{"model": "autoregressive pixel model", "train_examples": 61751, "levels_per_channel": 4, "mlp_ratio": 4, "inner_norm": false, "adamw_lr_other_params": 0.0015, "grad_clip": 3.0, "epochs": 53.5, "warmup_steps": 2580, "weight_decay": 0.1}
Rows from block 4, named by matrix and row number. Rows with one number belong to one neuron. Each number is 50 + 12 x the weight over the matrix's rms, rounded and kept within 0 to 99. All counts start at 0.
# fc1: MLP up (model.blocks.4.mlp.fc1.weight, 512x128), inputs 0-63
# fc2: MLP down (model.blocks.4.mlp.fc2.weight, 128x512, transposed), outputs 0-63
fc1.120:43 59 41 30 70 62 41 43 60 55 50 32 39 27 48 35 54 74 45 52 50 36 57 53 56 41 47 64 48 51 43 27 44 56 32 58 48 52 49 72 61 26 45 36 30 62 54 63 66 41 60 54 42 65 65 61 51 41 40 39 52 42 62 43
fc2.120:59 40 50 79 46 42 66 40 42 33 48 53 46 73 66 60 59 42 74 28 33 47 57 64 50 62 50 39 44 53 38 66 55 51 55 32 54 55 37 43 54 63 50 46 54 32 33 55 35 39 60 44 59 63 84 55 61 69 67 46 61 53 51 71
fc1.121:60 60 51 53 58 65 52 26 50 45 35 64 45 57 41 47 66 50 71 50 50 58 41 56 51 44 57 53 63 33 43 39 66 61 51 40 42 45 52 56 56 56 38 43 52 62 42 30 36 45 49 38 62 44 33 50 47 44 45 44 47 66 45 50
fc2.121:33 50 64 54 56 37 57 45 50 53 36 55 49 62 63 48 25 36 55 61 67 34 40 55 47 69 55 38 43 69 51 55 51 53 45 78 44 64 46 40 59 43 69 56 71 43 47 56 58 60 54 42 26 60 60 45 51 69 57 43 53 63 56 49
fc1.122:76 62 38 68 68 68 60 34 82 64 35 66 53 66 46 60 69 22 55 52 38 44 63 41 46 45 35 56 57 58 38 25 21 58 68 58 39 40 49 52 67 62 66 55 48 51 48 39 34 42 36 56 39 35 47 34 55 60 67 52 41 46 40 59
fc2.122:35 42 64 59 55 67 52 52 55 48 36 58 50 52 65 26 41 62 32 57 40 53 35 54 49 57 36 48 44 44 41 60 63 68 42 51 53 48 64 56 58 64 53 37 25 37 40 62 34 55 36 43 42 37 36 55 41 60 55 56 63 40 68 41
fc1.123:52 44 55 45 43 47 43 51 53 26 63 50 36 64 30 59 35 50 61 57 51 46 71 33 59 56 50 42 41 58 40 46 30 38 70 43 44 35 67 61 59 26 23 38 68 65 56 45 46 73 69 56 55 59 37 47 58 49 59 33 34 30 64 28
fc2.123:55 61 40 23 67 32 38 56 65 63 54 50 43 39 51 38 54 74 37 38 51 62 54 34 41 52 54 37 53 48 46 55 62 39 44 52 39 69 29 47 39 43 65 44 37 40 39 47 59 37 53 41 56 31 69 43 46 62 53 55 52 54 39 44
fc1.124:40 54 34 52 62 63 51 41 26 40 53 65 58 43 58 56 33 48 75 56 69 58 54 49 39 54 52 50 42 58 29 38 56 49 41 44 47 45 62 48 24 46 69 28 33 57 49 53 59 68 37 52 30 72 34 54 67 54 53 53 50 53 37 51
fc2.124:60 39 61 51 61 45 59 58 59 40 43 41 53 47 44 51 59 40 46 45 29 50 40 56 47 45 58 67 49 45 52 47 57 75 43 50 64 46 58 58 51 45 32 54 68 59 55 53 57 57 37 47 43 26 64 48 37 34 41 42 48 62 70 52
fc1.125:47 40 37 34 57 40 59 42 53 49 45 48 64 51 43 46 57 37 47 24 33 55 48 50 54 66 34 56 51 63 58 38 43 70 35 41 48 60 39 71 36 59 48 42 66 46 31 24 32 58 83 36 43 16 51 36 53 71 47 50 41 49 57 61
fc2.125:48 46 74 66 29 56 61 48 63 19 68 48 50 47 67 39 59 31 50 42 57 41 49 45 39 21 52 30 50 43 45 28 33 43 59 50 48 40 54 30 58 46 54 25 45 60 51 43 43 46 52 64 50 61 70 59 61 39 42 28 39 48 47 43
fc1.126:51 61 52 47 41 26 68 37 36 38 62 49 52 56 76 54 49 47 31 41 45 53 43 72 51 49 56 46 38 64 65 22 44 60 55 59 51 52 51 41 44 46 72 42 57 39 48 68 56 57 46 59 57 58 32 49 58 43 31 27 53 71 34 61
fc2.126:40 44 25 60 70 54 46 53 63 47 47 37 52 45 30 52 73 48 50 48 50 50 53 30 52 59 61 45 45 53 34 60 63 27 38 39 34 58 50 52 60 48 30 45 38 43 56 35 51 32 46 39 47 33 55 65 46 52 79 49 46 29 48 43
fc1.127:58 61 34 42 43 75 51 46 46 73 41 69 52 42 44 46 40 47 67 37 48 46 57 32 44 68 46 54 53 44 56 31 71 49 47 45 46 50 67 75 35 55 32 35 42 45 27 40 62 39 48 50 45 56 52 44 50 50 32 38 37 46 44 42
fc2.127:59 53 47 38 47 33 65 48 46 44 81 48 36 59 55 34 67 42 48 55 51 56 49 44 39 43 61 60 45 56 46 57 38 47 48 52 40 59 38 28 50 49 46 54 53 49 65 55 52 56 52 50 67 68 45 41 57 47 39 58 49 54 49 41
fc1.128:42 62 56 68 46 73 60 36 51 35 59 51 40 32 45 61 42 78 26 75 45 46 43 65 29 34 32 45 23 46 48 59 51 56 36 79 35 36 50 40 42 39 63 42 57 43 52 37 48 66 71 62 54 55 58 37 48 57 50 46 68 59 49 49
fc2.128:70 57 41 37 63 24 49 47 43 53 39 50 58 45 41 27 40 28 58 38 58 61 48 36 47 57 45 50 61 60 52 49 54 37 62 57 52 52 61 64 62 35 47 65 47 50 57 63 35 22 65 52 46 48 48 61 49 43 49 60 44 48 33 44
fc1.129:68 47 46 52 33 54 26 48 43 70 68 53 46 60 62 49 39 70 61 48 47 73 53 34 60 62 42 55 43 39 60 40 43 29 41 48 47 49 61 45 41 38 41 62 52 30 67 61 32 47 51 58 65 30 41 76 48 53 39 36 58 55 49 60
fc2.129:29 41 53 36 59 54 42 66 39 34 43 41 55 45 44 51 66 54 39 57 56 44 36 65 58 42 51 59 36 63 32 39 59 78 62 46 43 67 46 36 46 47 36 49 42 37 47 50 59 56 34 45 53 52 44 43 45 48 43 63 50 43 56 48
fc1.130:50 51 57 36 68 44 69 57 42 49 64 26 36 43 42 76 53 38 49 36 59 40 40 52 62 25 52 46 70 58 50 37 55 40 46 50 27 51 74 50 68 51 42 43 59 41 43 37 41 39 57 71 48 73 56 47 42 40 70 61 56 59 62 38
fc2.130:43 50 43 43 54 47 60 50 41 65 34 62 48 39 34 58 61 49 24 57 53 62 45 40 39 63 30 50 45 44 57 50 63 68 24 57 59 48 23 61 59 58 83 53 46 52 51 65 49 59 52 44 56 36 46 57 41 70 54 33 40 25 45 42
fc1.131:45 57 63 49 53 49 70 51 47 78 55 61 53 53 51 50 57 44 43 51 43 28 42 41 65 63 50 44 50 38 44 54 81 67 45 41 67 63 67 56 50 51 60 37 42 63 41 40 56 53 42 40 37 61 56 21 59 60 37 43 46 44 29 52
fc2.131:57 66 34 64 44 40 56 55 53 29 52 58 44 45 34 47 41 49 51 39 59 70 60 57 39 50 43 38 36 35 38 50 57 43 39 52 32 44 35 42 45 53 34 72 60 42 57 59 39 64 71 45 53 47 33 52 48 35 66 64 59 65 44 54
fc1.132:75 45 58 48 47 66 47 62 68 58 56 33 64 65 40 48 54 42 49 53 72 34 40 41 31 51 39 45 61 50 61 58 69 48 44 42 43 45 71 47 58 42 63 75 45 56 53 49 53 47 45 62 30 44 36 34 68 47 58 62 43 54 57 52
fc2.132:59 41 43 56 69 60 40 39 45 48 34 52 35 63 63 50 24 57 50 54 66 60 40 59 56 46 43 56 45 49 41 56 33 52 67 59 47 39 32 38 45 63 24 40 48 53 35 48 55 47 48 35 59 41 44 62 40 50 51 43 74 57 55 37
fc1.133:38 54 53 62 48 42 34 35 43 48 58 34 73 49 58 49 64 51 63 61 40 40 66 26 70 49 62 28 38 63 42 69 40 43 42 45 59 51 42 52 43 40 50 45 41 47 65 56 36 46 75 50 40 59 46 46 53 33 24 37 56 55 53 56
fc2.133:56 46 62 55 48 77 54 60 56 60 41 52 50 34 48 59 33 46 43 60 44 39 35 58 41 63 50 72 48 48 61 29 41 59 42 48 47 50 71 35 28 58 49 29 84 50 66 43 63 50 35 47 55 59 64 49 59 59 72 51 55 50 48 58
fc1.134:44 37 70 43 17 49 54 40 61 30 74 69 61 41 43 46 57 71 41 79 34 53 46 72 45 40 47 59 51 36 56 49 46 31 41 64 33 50 61 42 44 45 49 39 50 48 81 59 59 57 35 42 67 24 50 62 55 40 59 46 50 32 60 56
fc2.134:36 45 36 42 75 58 44 54 61 41 48 52 36 65 44 48 63 53 59 30 62 40 65 42 63 46 58 45 49 64 45 57 35 64 66 39 60 57 53 60 57 57 56 40 35 53 28 43 40 58 56 46 51 30 63 47 20 57 52 60 59 56 60 41
fc1.135:49 60 36 37 51 74 31 52 69 36 53 59 30 71 49 41 72 45 41 44 54 32 46 62 30 38 58 42 47 65 59 53 56 37 41 41 37 47 48 47 61 73 50 66 38 47 47 57 63 31 55 63 62 45 50 52 55 53 85 36 45 25 62 64
fc2.135:39 51 44 51 59 60 34 58 48 64 41 43 78 37 49 56 44 34 34 52 41 53 44 51 62 65 48 53 52 52 65 47 25 66 45 70 55 57 45 49 42 43 62 31 26 45 44 42 35 79 42 74 52 59 59 66 23 50 48 70 50 49 29 44
fc1.136:81 41 67 75 38 69 64 54 64 55 49 56 49 63 53 44 51 70 43 34 43 66 46 62 45 65 45 47 50 62 36 36 52 79 50 58 45 64 56 38 35 71 33 49 67 29 34 40 40 61 70 41 56 41 42 56 56 57 28 47 56 50 59 39
fc2.136:64 45 41 63 61 42 44 43 48 51 35 47 50 53 51 36 66 85 67 38 56 71 40 42 48 42 44 40 45 47 54 57 42 64 40 48 22 36 38 67 80 42 57 47 32 79 28 26 55 57 49 39 51 55 52 32 54 47 37 35 38 59 54 51
fc1.137:52 35 74 54 60 44 59 47 52 59 36 62 51 56 44 40 43 67 41 54 72 41 49 51 45 37 59 41 40 46 51 38 43 49 67 48 42 52 51 37 35 55 46 48 59 42 33 59 51 49 52 58 38 38 48 49 43 50 81 40 44 40 63 53
fc2.137:49 49 64 36 35 43 41 62 36 51 52 36 35 53 66 56 61 44 44 54 40 38 46 43 50 54 52 49 57 52 37 54 36 57 44 44 70 31 53 59 64 42 50 60 48 59 62 36 38 42 33 37 39 34 40 29 69 45 38 47 50 70 53 63
fc1.138:52 66 53 46 54 65 66 55 67 55 53 48 51 47 44 54 50 67 49 63 54 56 59 51 47 45 47 33 43 13 41 34 54 61 41 43 45 50 48 65 41 42 59 58 45 71 54 27 39 65 34 64 62 44 65 63 48 51 64 43 50 73 34 47
fc2.138:58 47 75 61 56 23 58 34 55 52 54 57 47 52 44 64 36 47 56 61 39 56 50 66 62 41 71 47 34 57 61 52 46 52 44 46 47 58 57 48 64 36 62 61 37 60 74 65 33 45 42 71 51 27 58 45 30 65 54 61 52 46 60 53
fc1.139:63 52 62 64 60 54 41 60 62 59 63 58 37 28 43 51 40 32 35 64 45 31 61 47 36 53 67 41 55 46 38 47 51 54 56 40 67 41 41 79 67 40 71 66 43 58 44 60 56 55 46 45 69 52 50 34 37 63 42 32 37 53 51 41
fc2.139:39 35 36 45 49 19 36 50 66 62 43 37 39 58 55 42 66 49 53 28 42 67 46 33 63 56 56 39 61 46 58 44 49 53 56 58 38 79 63 30 34 75 39 48 51 29 46 53 48 58 57 61 62 65 21 66 54 57 66 53 62 44 49 38
fc1.140:51 37 63 39 43 51 25 68 41 44 65 39 32 77 57 26 33 53 40 38 28 24 43 83 65 53 38 60 41 35 63 29 72 39 34 54 60 55 27 52 47 23 47 66 31 58 44 33 34 39 28 41 53 53 56 42 63 45 38 53 10 53 61 63
fc2.140:37 37 41 54 48 40 59 34 45 42 47 19 61 41 49 83 61 42 71 38 56 57 63 46 40 39 40 39 48 56 41 56 50 57 72 77 59 27 42 60 59 42 64 34 42 43 45 35 64 35 47 54 46 44 52 56 59 53 41 42 54 48 66 60
fc1.141:47 37 58 53 58 41 67 47 48 69 68 58 36 62 66 53 50 30 58 53 51 42 49 66 45 49 49 43 39 58 45 54 33 57 37 28 58 52 75 36 55 55 55 28 29 46 31 58 17 66 43 49 49 60 61 59 45 61 35 35 69 63 44 65
fc2.141:53 51 38 48 53 42 41 63 34 41 48 36 56 39 38 45 68 49 37 62 72 52 36 47 47 52 40 47 56 36 54 30 43 50 60 47 35 54 43 72 40 47 47 41 52 48 71 36 61 62 50 53 43 60 51 36 57 36 61 65 46 48 39 42
fc1.142:57 60 51 57 25 35 40 47 67 69 38 59 59 54 50 45 64 61 53 54 62 64 41 52 63 20 58 54 47 52 44 56 65 38 43 60 35 62 45 59 55 66 49 52 51 52 54 63 51 53 63 72 49 57 43 64 20 66 70 41 53 31 48 51
fc2.142:48 64 48 29 58 48 59 46 53 48 46 36 53 64 40 38 40 62 56 48 36 24 42 41 35 64 52 36 53 44 47 49 42 60 56 68 64 41 43 47 44 39 50 47 55 50 34 56 21 62 46 38 59 29 62 47 52 27 37 64 64 79 60 51
fc1.143:56 61 64 80 45 57 62 44 33 36 57 53 52 45 56 47 46 45 49 46 46 71 25 69 65 28 64 23 56 56 58 32 52 47 29 38 37 48 61 59 57 47 61 41 45 34 51 37 30 57 61 55 57 68 60 51 63 37 43 63 61 60 45 64
fc2.143:37 51 55 34 75 52 50 41 43 65 54 48 40 52 39 43 36 60 42 53 67 54 67 47 31 74 18 55 55 60 33 43 32 56 66 58 70 37 42 69 60 43 65 61 49 53 38 57 54 55 52 65 46 39 26 41 46 54 63 62 42 49 47 65
fc1.144:71 42 53 65 30 39 61 70 67 72 58 52 51 48 58 37 64 40 67 72 49 44 39 48 27 59 69 44 47 37 49 39 52 38 53 24 52 44 39 61 38 35 39 44 41 49 38 48 62 50 43 70 47 49 41 66 41 34 51 34 61 39 47 61
fc2.144:23 71 57 48 63 49 55 42 49 29 33 42 41 45 51 81 24 31 56 60 60 58 58 60 62 52 60 56 63 57 66 52 56 42 53 75 51 39 55 50 82 34 40 54 47 54 45 47 40 37 59 67 43 53 58 52 52 36 39 43 25 50 48 57
fc1.145:43 71 79 69 63 39 44 37 32 54 46 47 58 51 48 62 55 40 40 64 63 42 60 50 50 55 58 50 62 38 24 72 58 49 48 38 47 61 52 57 43 65 68 64 56 57 57 49 26 72 57 55 40 45 53 38 64 56 48 26 35 48 52 53
fc2.145:31 50 29 34 56 64 44 48 26 46 48 64 62 42 66 43 49 73 35 44 67 64 35 60 68 67 37 31 40 36 49 61 48 47 49 67 56 57 51 40 41 26 47 55 35 41 40 44 70 28 48 50 64 46 42 54 51 63 43 60 68 47 58 61
fc1.146:52 43 29 49 49 48 49 28 58 41 57 50 37 26 51 47 57 52 44 71 45 59 67 51 58 41 44 42 41 52 47 38 55 59 42 60 56 61 54 67 44 49 57 54 58 55 35 66 44 60 39 41 55 48 43 54 29 29 39 65 70 49 49 18
fc2.146:75 40 66 51 55 56 63 59 63 50 54 55 45 57 58 43 31 47 55 61 28 44 53 83 48 47 61 63 54 46 73 58 55 47 53 32 30 51 55 49 43 62 46 38 64 41 54 54 66 24 69 41 42 40 48 53 38 55 56 46 34 60 50 99
fc1.147:60 31 47 42 50 68 42 50 40 43 64 39 53 48 40 59 61 28 44 45 66 44 22 26 39 77 52 33 42 50 49 44 66 49 56 56 42 69 58 77 47 31 47 39 56 35 68 53 53 54 66 47 42 49 66 60 39 62 49 51 45 60 58 52
fc2.147:65 46 40 63 57 57 63 41 52 55 64 31 28 33 54 39 34 49 51 32 49 37 50 73 60 55 47 57 49 40 62 48 44 33 36 68 64 42 40 66 74 39 49 55 63 44 71 40 57 53 49 45 66 61 43 45 48 54 45 39 56 60 42 48
fc1.148:38 33 46 51 40 31 38 50 38 39 51 57 52 27 59 47 40 40 55 39 37 60 44 38 44 57 56 35 37 43 70 38 47 41 41 84 64 49 30 68 51 60 48 54 46 53 43 58 25 56 52 54 46 66 62 74 38 39 61 40 38 64 53 65
fc2.148:48 54 58 56 61 38 53 48 50 58 62 43 67 67 47 50 56 61 49 53 58 37 71 67 58 50 33 49 73 58 47 68 28 48 52 29 47 40 62 25 57 57 48 42 34 58 40 60 60 43 68 59 33 52 45 38 51 47 36 46 48 53 37 47
fc1.149:45 67 51 48 42 58 53 37 33 64 41 50 45 36 34 57 24 52 73 66 34 60 53 25 63 55 34 65 72 64 41 50 39 57 55 63 45 43 52 40 61 37 36 55 50 47 46 60 57 62 62 47 49 43 40 73 75 53 66 45 33 49 36 31
fc2.149:34 32 62 58 42 59 64 39 54 38 61 47 39 75 71 58 56 22 32 41 52 53 54 61 24 40 37 22 40 54 47 50 59 42 53 70 71 54 38 56 48 66 57 50 52 36 57 54 54 41 52 51 58 40 39 47 34 36 63 52 57 31 48 59
fc1.150:42 60 68 47 38 44 35 27 44 53 48 59 56 29 51 60 43 39 66 79 63 58 66 55 58 40 34 50 48 33 46 52 45 59 52 50 51 70 49 37 43 53 51 73 49 22 67 49 53 49 54 55 43 37 37 59 66 64 46 49 38 50 54 68
fc2.150:68 56 69 56 46 67 56 58 49 53 57 59 24 53 40 42 44 55 24 51 53 41 43 39 58 40 46 38 45 46 49 42 39 61 47 48 38 31 55 46 41 59 38 64 44 58 49 63 43 74 52 45 62 77 57 43 24 63 53 55 67 45 42 27
fc1.151:33 65 69 46 50 60 53 47 54 49 51 45 35 39 70 40 47 53 66 62 53 38 28 40 66 52 46 53 36 64 57 32 53 60 44 69 72 58 63 56 49 51 48 57 47 55 43 54 32 57 35 47 65 69 52 50 52 24 57 55 56 62 53 61
fc2.151:68 54 65 64 46 65 51 48 37 50 61 58 60 56 67 45 69 55 47 51 52 46 69 64 63 34 43 24 29 41 32 47 64 61 78 43 55 41 46 41 45 52 55 49 26 52 31 37 76 38 48 69 56 36 38 51 50 78 56 31 39 49 51 61
fc1.152:47 58 33 60 51 60 63 43 63 39 44 61 48 26 64 39 31 64 35 43 53 54 66 41 46 40 67 43 44 63 53 50 38 56 22 47 49 50 34 68 78 43 63 46 51 64 51 64 42 61 42 44 55 49 36 40 58 59 78 58 42 52 53 47
fc2.152:47 30 67 49 45 52 60 49 56 63 43 63 68 51 25 48 60 59 65 53 70 50 45 39 43 29 52 40 64 45 59 62 72 38 58 46 55 53 36 42 48 49 44 38 50 44 54 33 47 28 52 60 63 59 46 83 57 35 27 69 67 43 33 67
fc1.153:59 42 55 67 39 48 50 44 35 47 54 37 57 50 44 60 54 59 57 59 59 27 37 51 39 61 47 32 43 87 41 45 20 41 56 60 32 51 66 46 33 50 59 51 36 55 48 66 51 63 59 65 65 61 67 39 51 61 50 50 50 78 62 56
fc2.153:64 26 44 17 54 39 37 69 50 51 60 44 61 48 39 36 66 56 51 61 40 61 36 35 55 47 50 70 21 32 44 52 47 35 44 58 51 41 48 62 68 34 35 44 65 49 58 42 49 47 51 55 61 38 46 68 30 41 48 37 42 73 68 58
fc1.154:57 41 59 38 48 35 46 46 58 47 50 72 32 46 42 55 53 44 62 48 45 49 40 40 44 45 51 51 47 51 51 39 54 70 28 33 48 58 68 20 34 50 50 37 53 38 49 47 54 49 57 60 42 70 43 69 67 67 55 64 59 49 54 60
fc2.154:53 55 76 69 50 44 62 27 51 43 46 59 45 48 59 43 26 47 48 60 33 38 35 56 45 62 34 50 44 53 45 29 40 58 57 37 41 62 50 79 51 41 59 42 63 41 40 38 63 61 53 54 71 53 36 48 53 37 67 42 34 46 46 30
fc1.155:41 32 55 52 39 51 76 47 55 50 49 42 54 47 38 51 54 48 59 44 33 44 49 40 58 60 57 48 48 48 45 96 56 26 29 84 66 67 42 57 45 44 43 51 41 51 51 48 47 50 87 22 36 41 49 49 58 58 51 57 46 29 32 51
fc2.155:33 33 64 39 27 58 45 28 38 61 50 65 43 59 40 38 34 57 49 37 62 51 50 40 68 44 64 51 48 46 46 44 49 75 37 50 39 28 47 75 72 39 51 48 37 61 39 50 71 54 41 62 50 52 38 62 56 58 72 45 53 57 46 46
fc1.156:41 48 50 51 64 54 36 41 46 49 48 33 52 44 20 48 54 51 63 50 56 48 46 50 57 57 37 44 40 37 37 52 52 67 47 75 59 50 39 38 74 58 50 46 70 66 30 53 50 21 54 45 59 57 30 48 63 49 59 57 40 58 60 59
fc2.156:74 68 51 47 33 59 46 50 56 55 53 46 36 70 55 41 33 51 54 61 73 60 41 53 44 60 55 39 53 58 37 55 62 12 48 12 54 39 42 54 35 42 43 48 32 57 69 47 49 56 51 38 38 57 25 49 67 38 43 54 51 58 49 44
fc1.157:49 36 64 33 75 60 67 55 49 51 48 40 43 65 35 51 44 47 64 46 57 38 76 37 45 53 45 32 32 40 77 53 45 62 42 49 71 68 57 52 55 32 48 61 43 52 67 49 52 38 41 47 21 44 36 66 43 55 40 59 40 49 73 51
fc2.157:48 36 55 39 43 51 35 38 64 37 57 56 67 34 41 37 62 51 30 72 34 59 41 42 41 52 55 50 75 52 50 61 70 35 58 60 59 31 64 65 61 64 67 34 54 49 47 55 53 50 36 61 60 46 40 44 52 38 57 38 58 50 45 67
fc1.158:49 58 70 81 38 52 45 48 45 57 38 50 25 55 46 43 55 60 46 76 28 30 42 24 49 40 66 46 47 34 48 77 41 36 48 60 34 55 21 53 70 50 54 51 56 40 47 71 65 58 61 56 66 59 60 28 46 52 52 38 38 57 42 59
fc2.158:26 40 25 39 59 64 59 57 62 53 22 61 62 71 37 66 59 38 58 38 42 42 52 42 84 67 44 59 77 52 56 48 50 66 55 40 64 67 34 45 62 28 59 46 52 50 53 54 52 34 25 52 45 60 71 37 50 43 43 62 53 39 48 44
fc1.159:61 42 45 42 48 64 79 61 64 54 49 67 32 61 56 45 48 39 63 50 41 60 41 60 33 43 47 46 60 51 40 51 55 36 68 26 27 61 51 42 35 46 39 68 41 55 52 57 31 34 50 30 45 48 35 37 60 38 34 73 47 52 84 63
fc2.159:31 60 52 36 71 42 76 49 38 46 44 62 55 31 34 38 48 54 54 53 76 42 48 67 54 55 62 39 56 53 70 60 43 63 61 55 68 36 51 57 57 44 61 40 38 29 37 26 28 67 60 57 60 34 51 69 57 50 70 41 56 54 39 61
fc1.160:51 70 46 69 70 46 71 41 47 50 51 61 30 38 31 45 50 42 57 53 41 50 36 52 44 49 48 32 63 47 49 76 33 46 34 33 48 53 47 25 37 52 40 51 63 34 56 82 33 52 46 60 44 66 47 51 52 45 50 37 60 41 40 46
fc2.160:78 43 73 45 44 35 46 60 57 37 52 30 61 39 54 57 34 39 40 53 49 38 27 69 49 64 70 62 36 46 53 45 52 50 64 40 52 38 38 36 49 42 41 89 66 53 66 60 64 16 52 43 37 24 59 56 58 39 40 48 60 57 57 55
fc1.161:52 51 29 59 54 56 51 54 52 23 60 41 53 41 59 46 48 32 40 41 59 35 32 61 35 41 56 81 43 48 55 58 54 58 50 53 80 33 47 47 37 36 72 38 47 48 63 40 37 41 53 45 48 63 69 51 32 41 44 42 46 66 46 41
fc2.161:54 59 52 43 36 58 38 49 43 65 33 61 43 43 51 57 39 35 47 47 24 47 68 59 68 49 44 50 65 30 44 40 64 58 59 56 31 58 46 40 51 52 32 67 54 58 43 45 47 39 62 54 49 33 34 39 52 68 63 43 69 30 55 65
fc1.162:75 76 48 40 37 58 48 51 54 37 42 44 61 45 59 57 64 59 35 39 52 44 59 50 55 37 52 65 41 50 59 26 44 51 58 47 50 41 51 56 41 62 71 47 55 44 41 54 54 53 88 48 47 69 56 48 40 50 14 39 28 42 67 42
fc2.162:52 47 69 76 63 47 51 34 44 52 55 57 26 49 51 46 54 29 53 65 53 69 41 50 52 58 52 49 50 49 46 33 45 42 56 76 48 44 55 49 49 54 33 42 44 47 44 61 52 40 40 52 63 16 42 72 47 63 56 45 60 44 27 49
fc1.163:57 42 64 42 59 54 32 30 61 32 56 58 47 57 59 49 75 40 53 37 67 38 53 44 31 42 19 55 44 49 34 33 71 57 49 53 49 59 50 50 43 40 62 42 53 62 62 49 38 52 51 46 56 54 52 45 65 33 71 30 61 63 39 46
fc2.163:31 51 37 66 57 58 69 72 59 44 48 64 77 46 57 58 48 62 52 48 29 56 52 49 52 29 45 28 56 68 35 66 64 56 35 31 66 61 38 57 43 63 32 54 45 39 40 47 43 53 41 58 40 37 30 38 36 36 50 52 61 50 54 37
fc1.164:18 49 54 58 53 41 60 53 71 46 53 49 49 17 50 48 70 36 64 62 40 35 40 34 33 67 54 54 50 47 56 40 34 50 52 52 54 72 71 23 57 36 51 60 76 67 22 38 40 50 57 72 52 41 58 72 25 17 50 46 35 75 47 45
fc2.164:39 52 48 59 41 56 55 48 38 47 43 65 53 45 72 40 47 50 57 41 44 62 65 39 31 62 44 32 53 49 50 49 44 50 43 41 32 67 54 55 62 47 43 49 67 64 47 56 34 48 36 34 55 47 34 56 45 40 45 52 46 39 47 36
fc1.165:75 64 43 39 49 55 47 28 52 47 39 43 41 43 46 37 38 39 52 31 38 64 39 46 63 49 36 27 56 57 47 46 54 69 32 35 52 60 51 65 38 58 50 51 58 61 53 64 57 52 44 45 59 54 50 66 53 40 49 48 59 71 42 49
fc2.165:54 29 53 68 43 50 45 44 47 34 55 45 34 83 31 61 47 58 52 69 45 33 47 60 52 52 51 63 62 65 38 45 54 69 46 47 41 42 48 53 41 43 70 41 67 46 45 52 46 53 51 46 49 38 41 37 61 47 67 69 53 58 50 53
fc1.166:52 57 51 48 61 41 49 50 45 68 53 36 38 54 38 35 49 64 78 42 60 38 43 56 49 42 38 34 59 49 77 41 60 62 47 66 43 35 54 53 63 61 46 34 67 63 44 16 49 24 57 38 63 15 40 40 52 51 53 28 55 43 37 68
fc2.166:59 53 40 55 38 42 48 47 44 35 39 51 72 51 66 45 39 27 42 33 53 62 43 42 67 58 44 50 46 55 49 26 45 41 37 53 45 52 46 54 35 45 61 46 44 28 66 67 62 51 35 43 37 71 52 54 65 47 39 76 39 22 61 49
fc1.167:62 69 42 55 46 78 56 46 68 58 45 69 44 40 22 38 39 36 35 45 30 59 40 46 62 65 55 57 60 56 74 47 37 63 32 73 55 35 57 32 37 48 59 62 37 52 48 35 50 58 47 52 57 46 49 65 69 39 47 46 47 47 37 39
fc2.167:41 42 48 37 60 43 36 58 51 48 47 54 61 49 65 55 57 61 56 46 60 46 47 56 44 47 29 49 57 36 40 64 49 56 47 39 55 65 41 48 59 54 42 37 41 56 42 48 43 36 27 47 74 54 45 44 29 62 36 49 33 38 48 52
fc1.168:37 55 40 61 60 53 54 49 71 52 60 50 61 53 75 48 54 59 42 58 43 36 48 49 44 45 84 36 34 46 27 50 55 37 53 61 63 32 70 47 53 23 33 70 37 55 50 49 46 47 32 61 62 56 50 35 72 59 54 47 55 31 56 41
fc2.168:63 64 47 24 52 75 81 53 32 63 46 56 45 49 52 46 69 47 35 33 50 67 46 49 46 59 38 56 64 37 68 67 59 35 38 48 42 47 36 56 49 70 58 34 59 41 52 39 40 35 58 05 43 37 46 50 40 37 27 52 52 44 43 64
fc1.169:61 54 50 47 38 64 45 59 39 35 37 57 63 36 44 71 51 61 39 59 55 56 52 29 49 48 53 48 52 58 57 35 46 54 58 52 27 48 62 39 67 46 54 52 57 44 29 51 60 55 67 42 65 47 37 71 71 30 52 32 40 42 63 72
fc2.169:55 46 60 43 53 49 28 72 40 58 63 39 55 59 60 77 43 58 71 45 65 64 24 66 32 51 52 24 41 48 38 46 37 66 34 49 44 47 23 56 38 72 59 57 51 61 52 33 58 46 67 46 52 54 48 34 58 60 33 60 46 56 57 57
fc1.170:40 50 39 35 40 72 42 46 44 62 58 36 49 55 75 63 38 57 46 46 61 44 58 57 54 54 49 58 41 33 43 60 70 62 47 28 51 53 48 64 55 32 74 63 59 33 66 41 21 45 48 41 50 35 61 47 54 44 56 49 49 57 52 63
fc2.170:70 51 61 48 59 25 57 43 61 40 68 38 40 28 48 59 58 51 59 40 49 50 49 46 65 66 29 56 49 57 36 63 35 41 41 43 53 65 42 45 41 47 41 48 19 62 53 72 55 71 47 59 49 54 30 52 46 69 38 59 68 47 58 39
fc1.171:45 60 36 64 54 50 66 48 38 70 49 45 11 50 46 44 20 48 51 67 30 57 50 64 56 42 57 60 25 42 52 41 51 46 45 34 78 71 56 48 30 48 46 69 54 41 45 55 47 45 54 56 55 23 50 58 54 61 58 57 50 32 52 59
fc2.171:50 70 54 41 17 35 50 63 48 40 51 66 62 47 37 75 44 64 59 39 68 50 33 44 44 58 37 61 53 45 36 38 11 38 61 36 35 52 69 44 74 48 46 52 34 33 63 33 51 44 53 64 54 55 41 55 63 69 48 66 36 58 48 34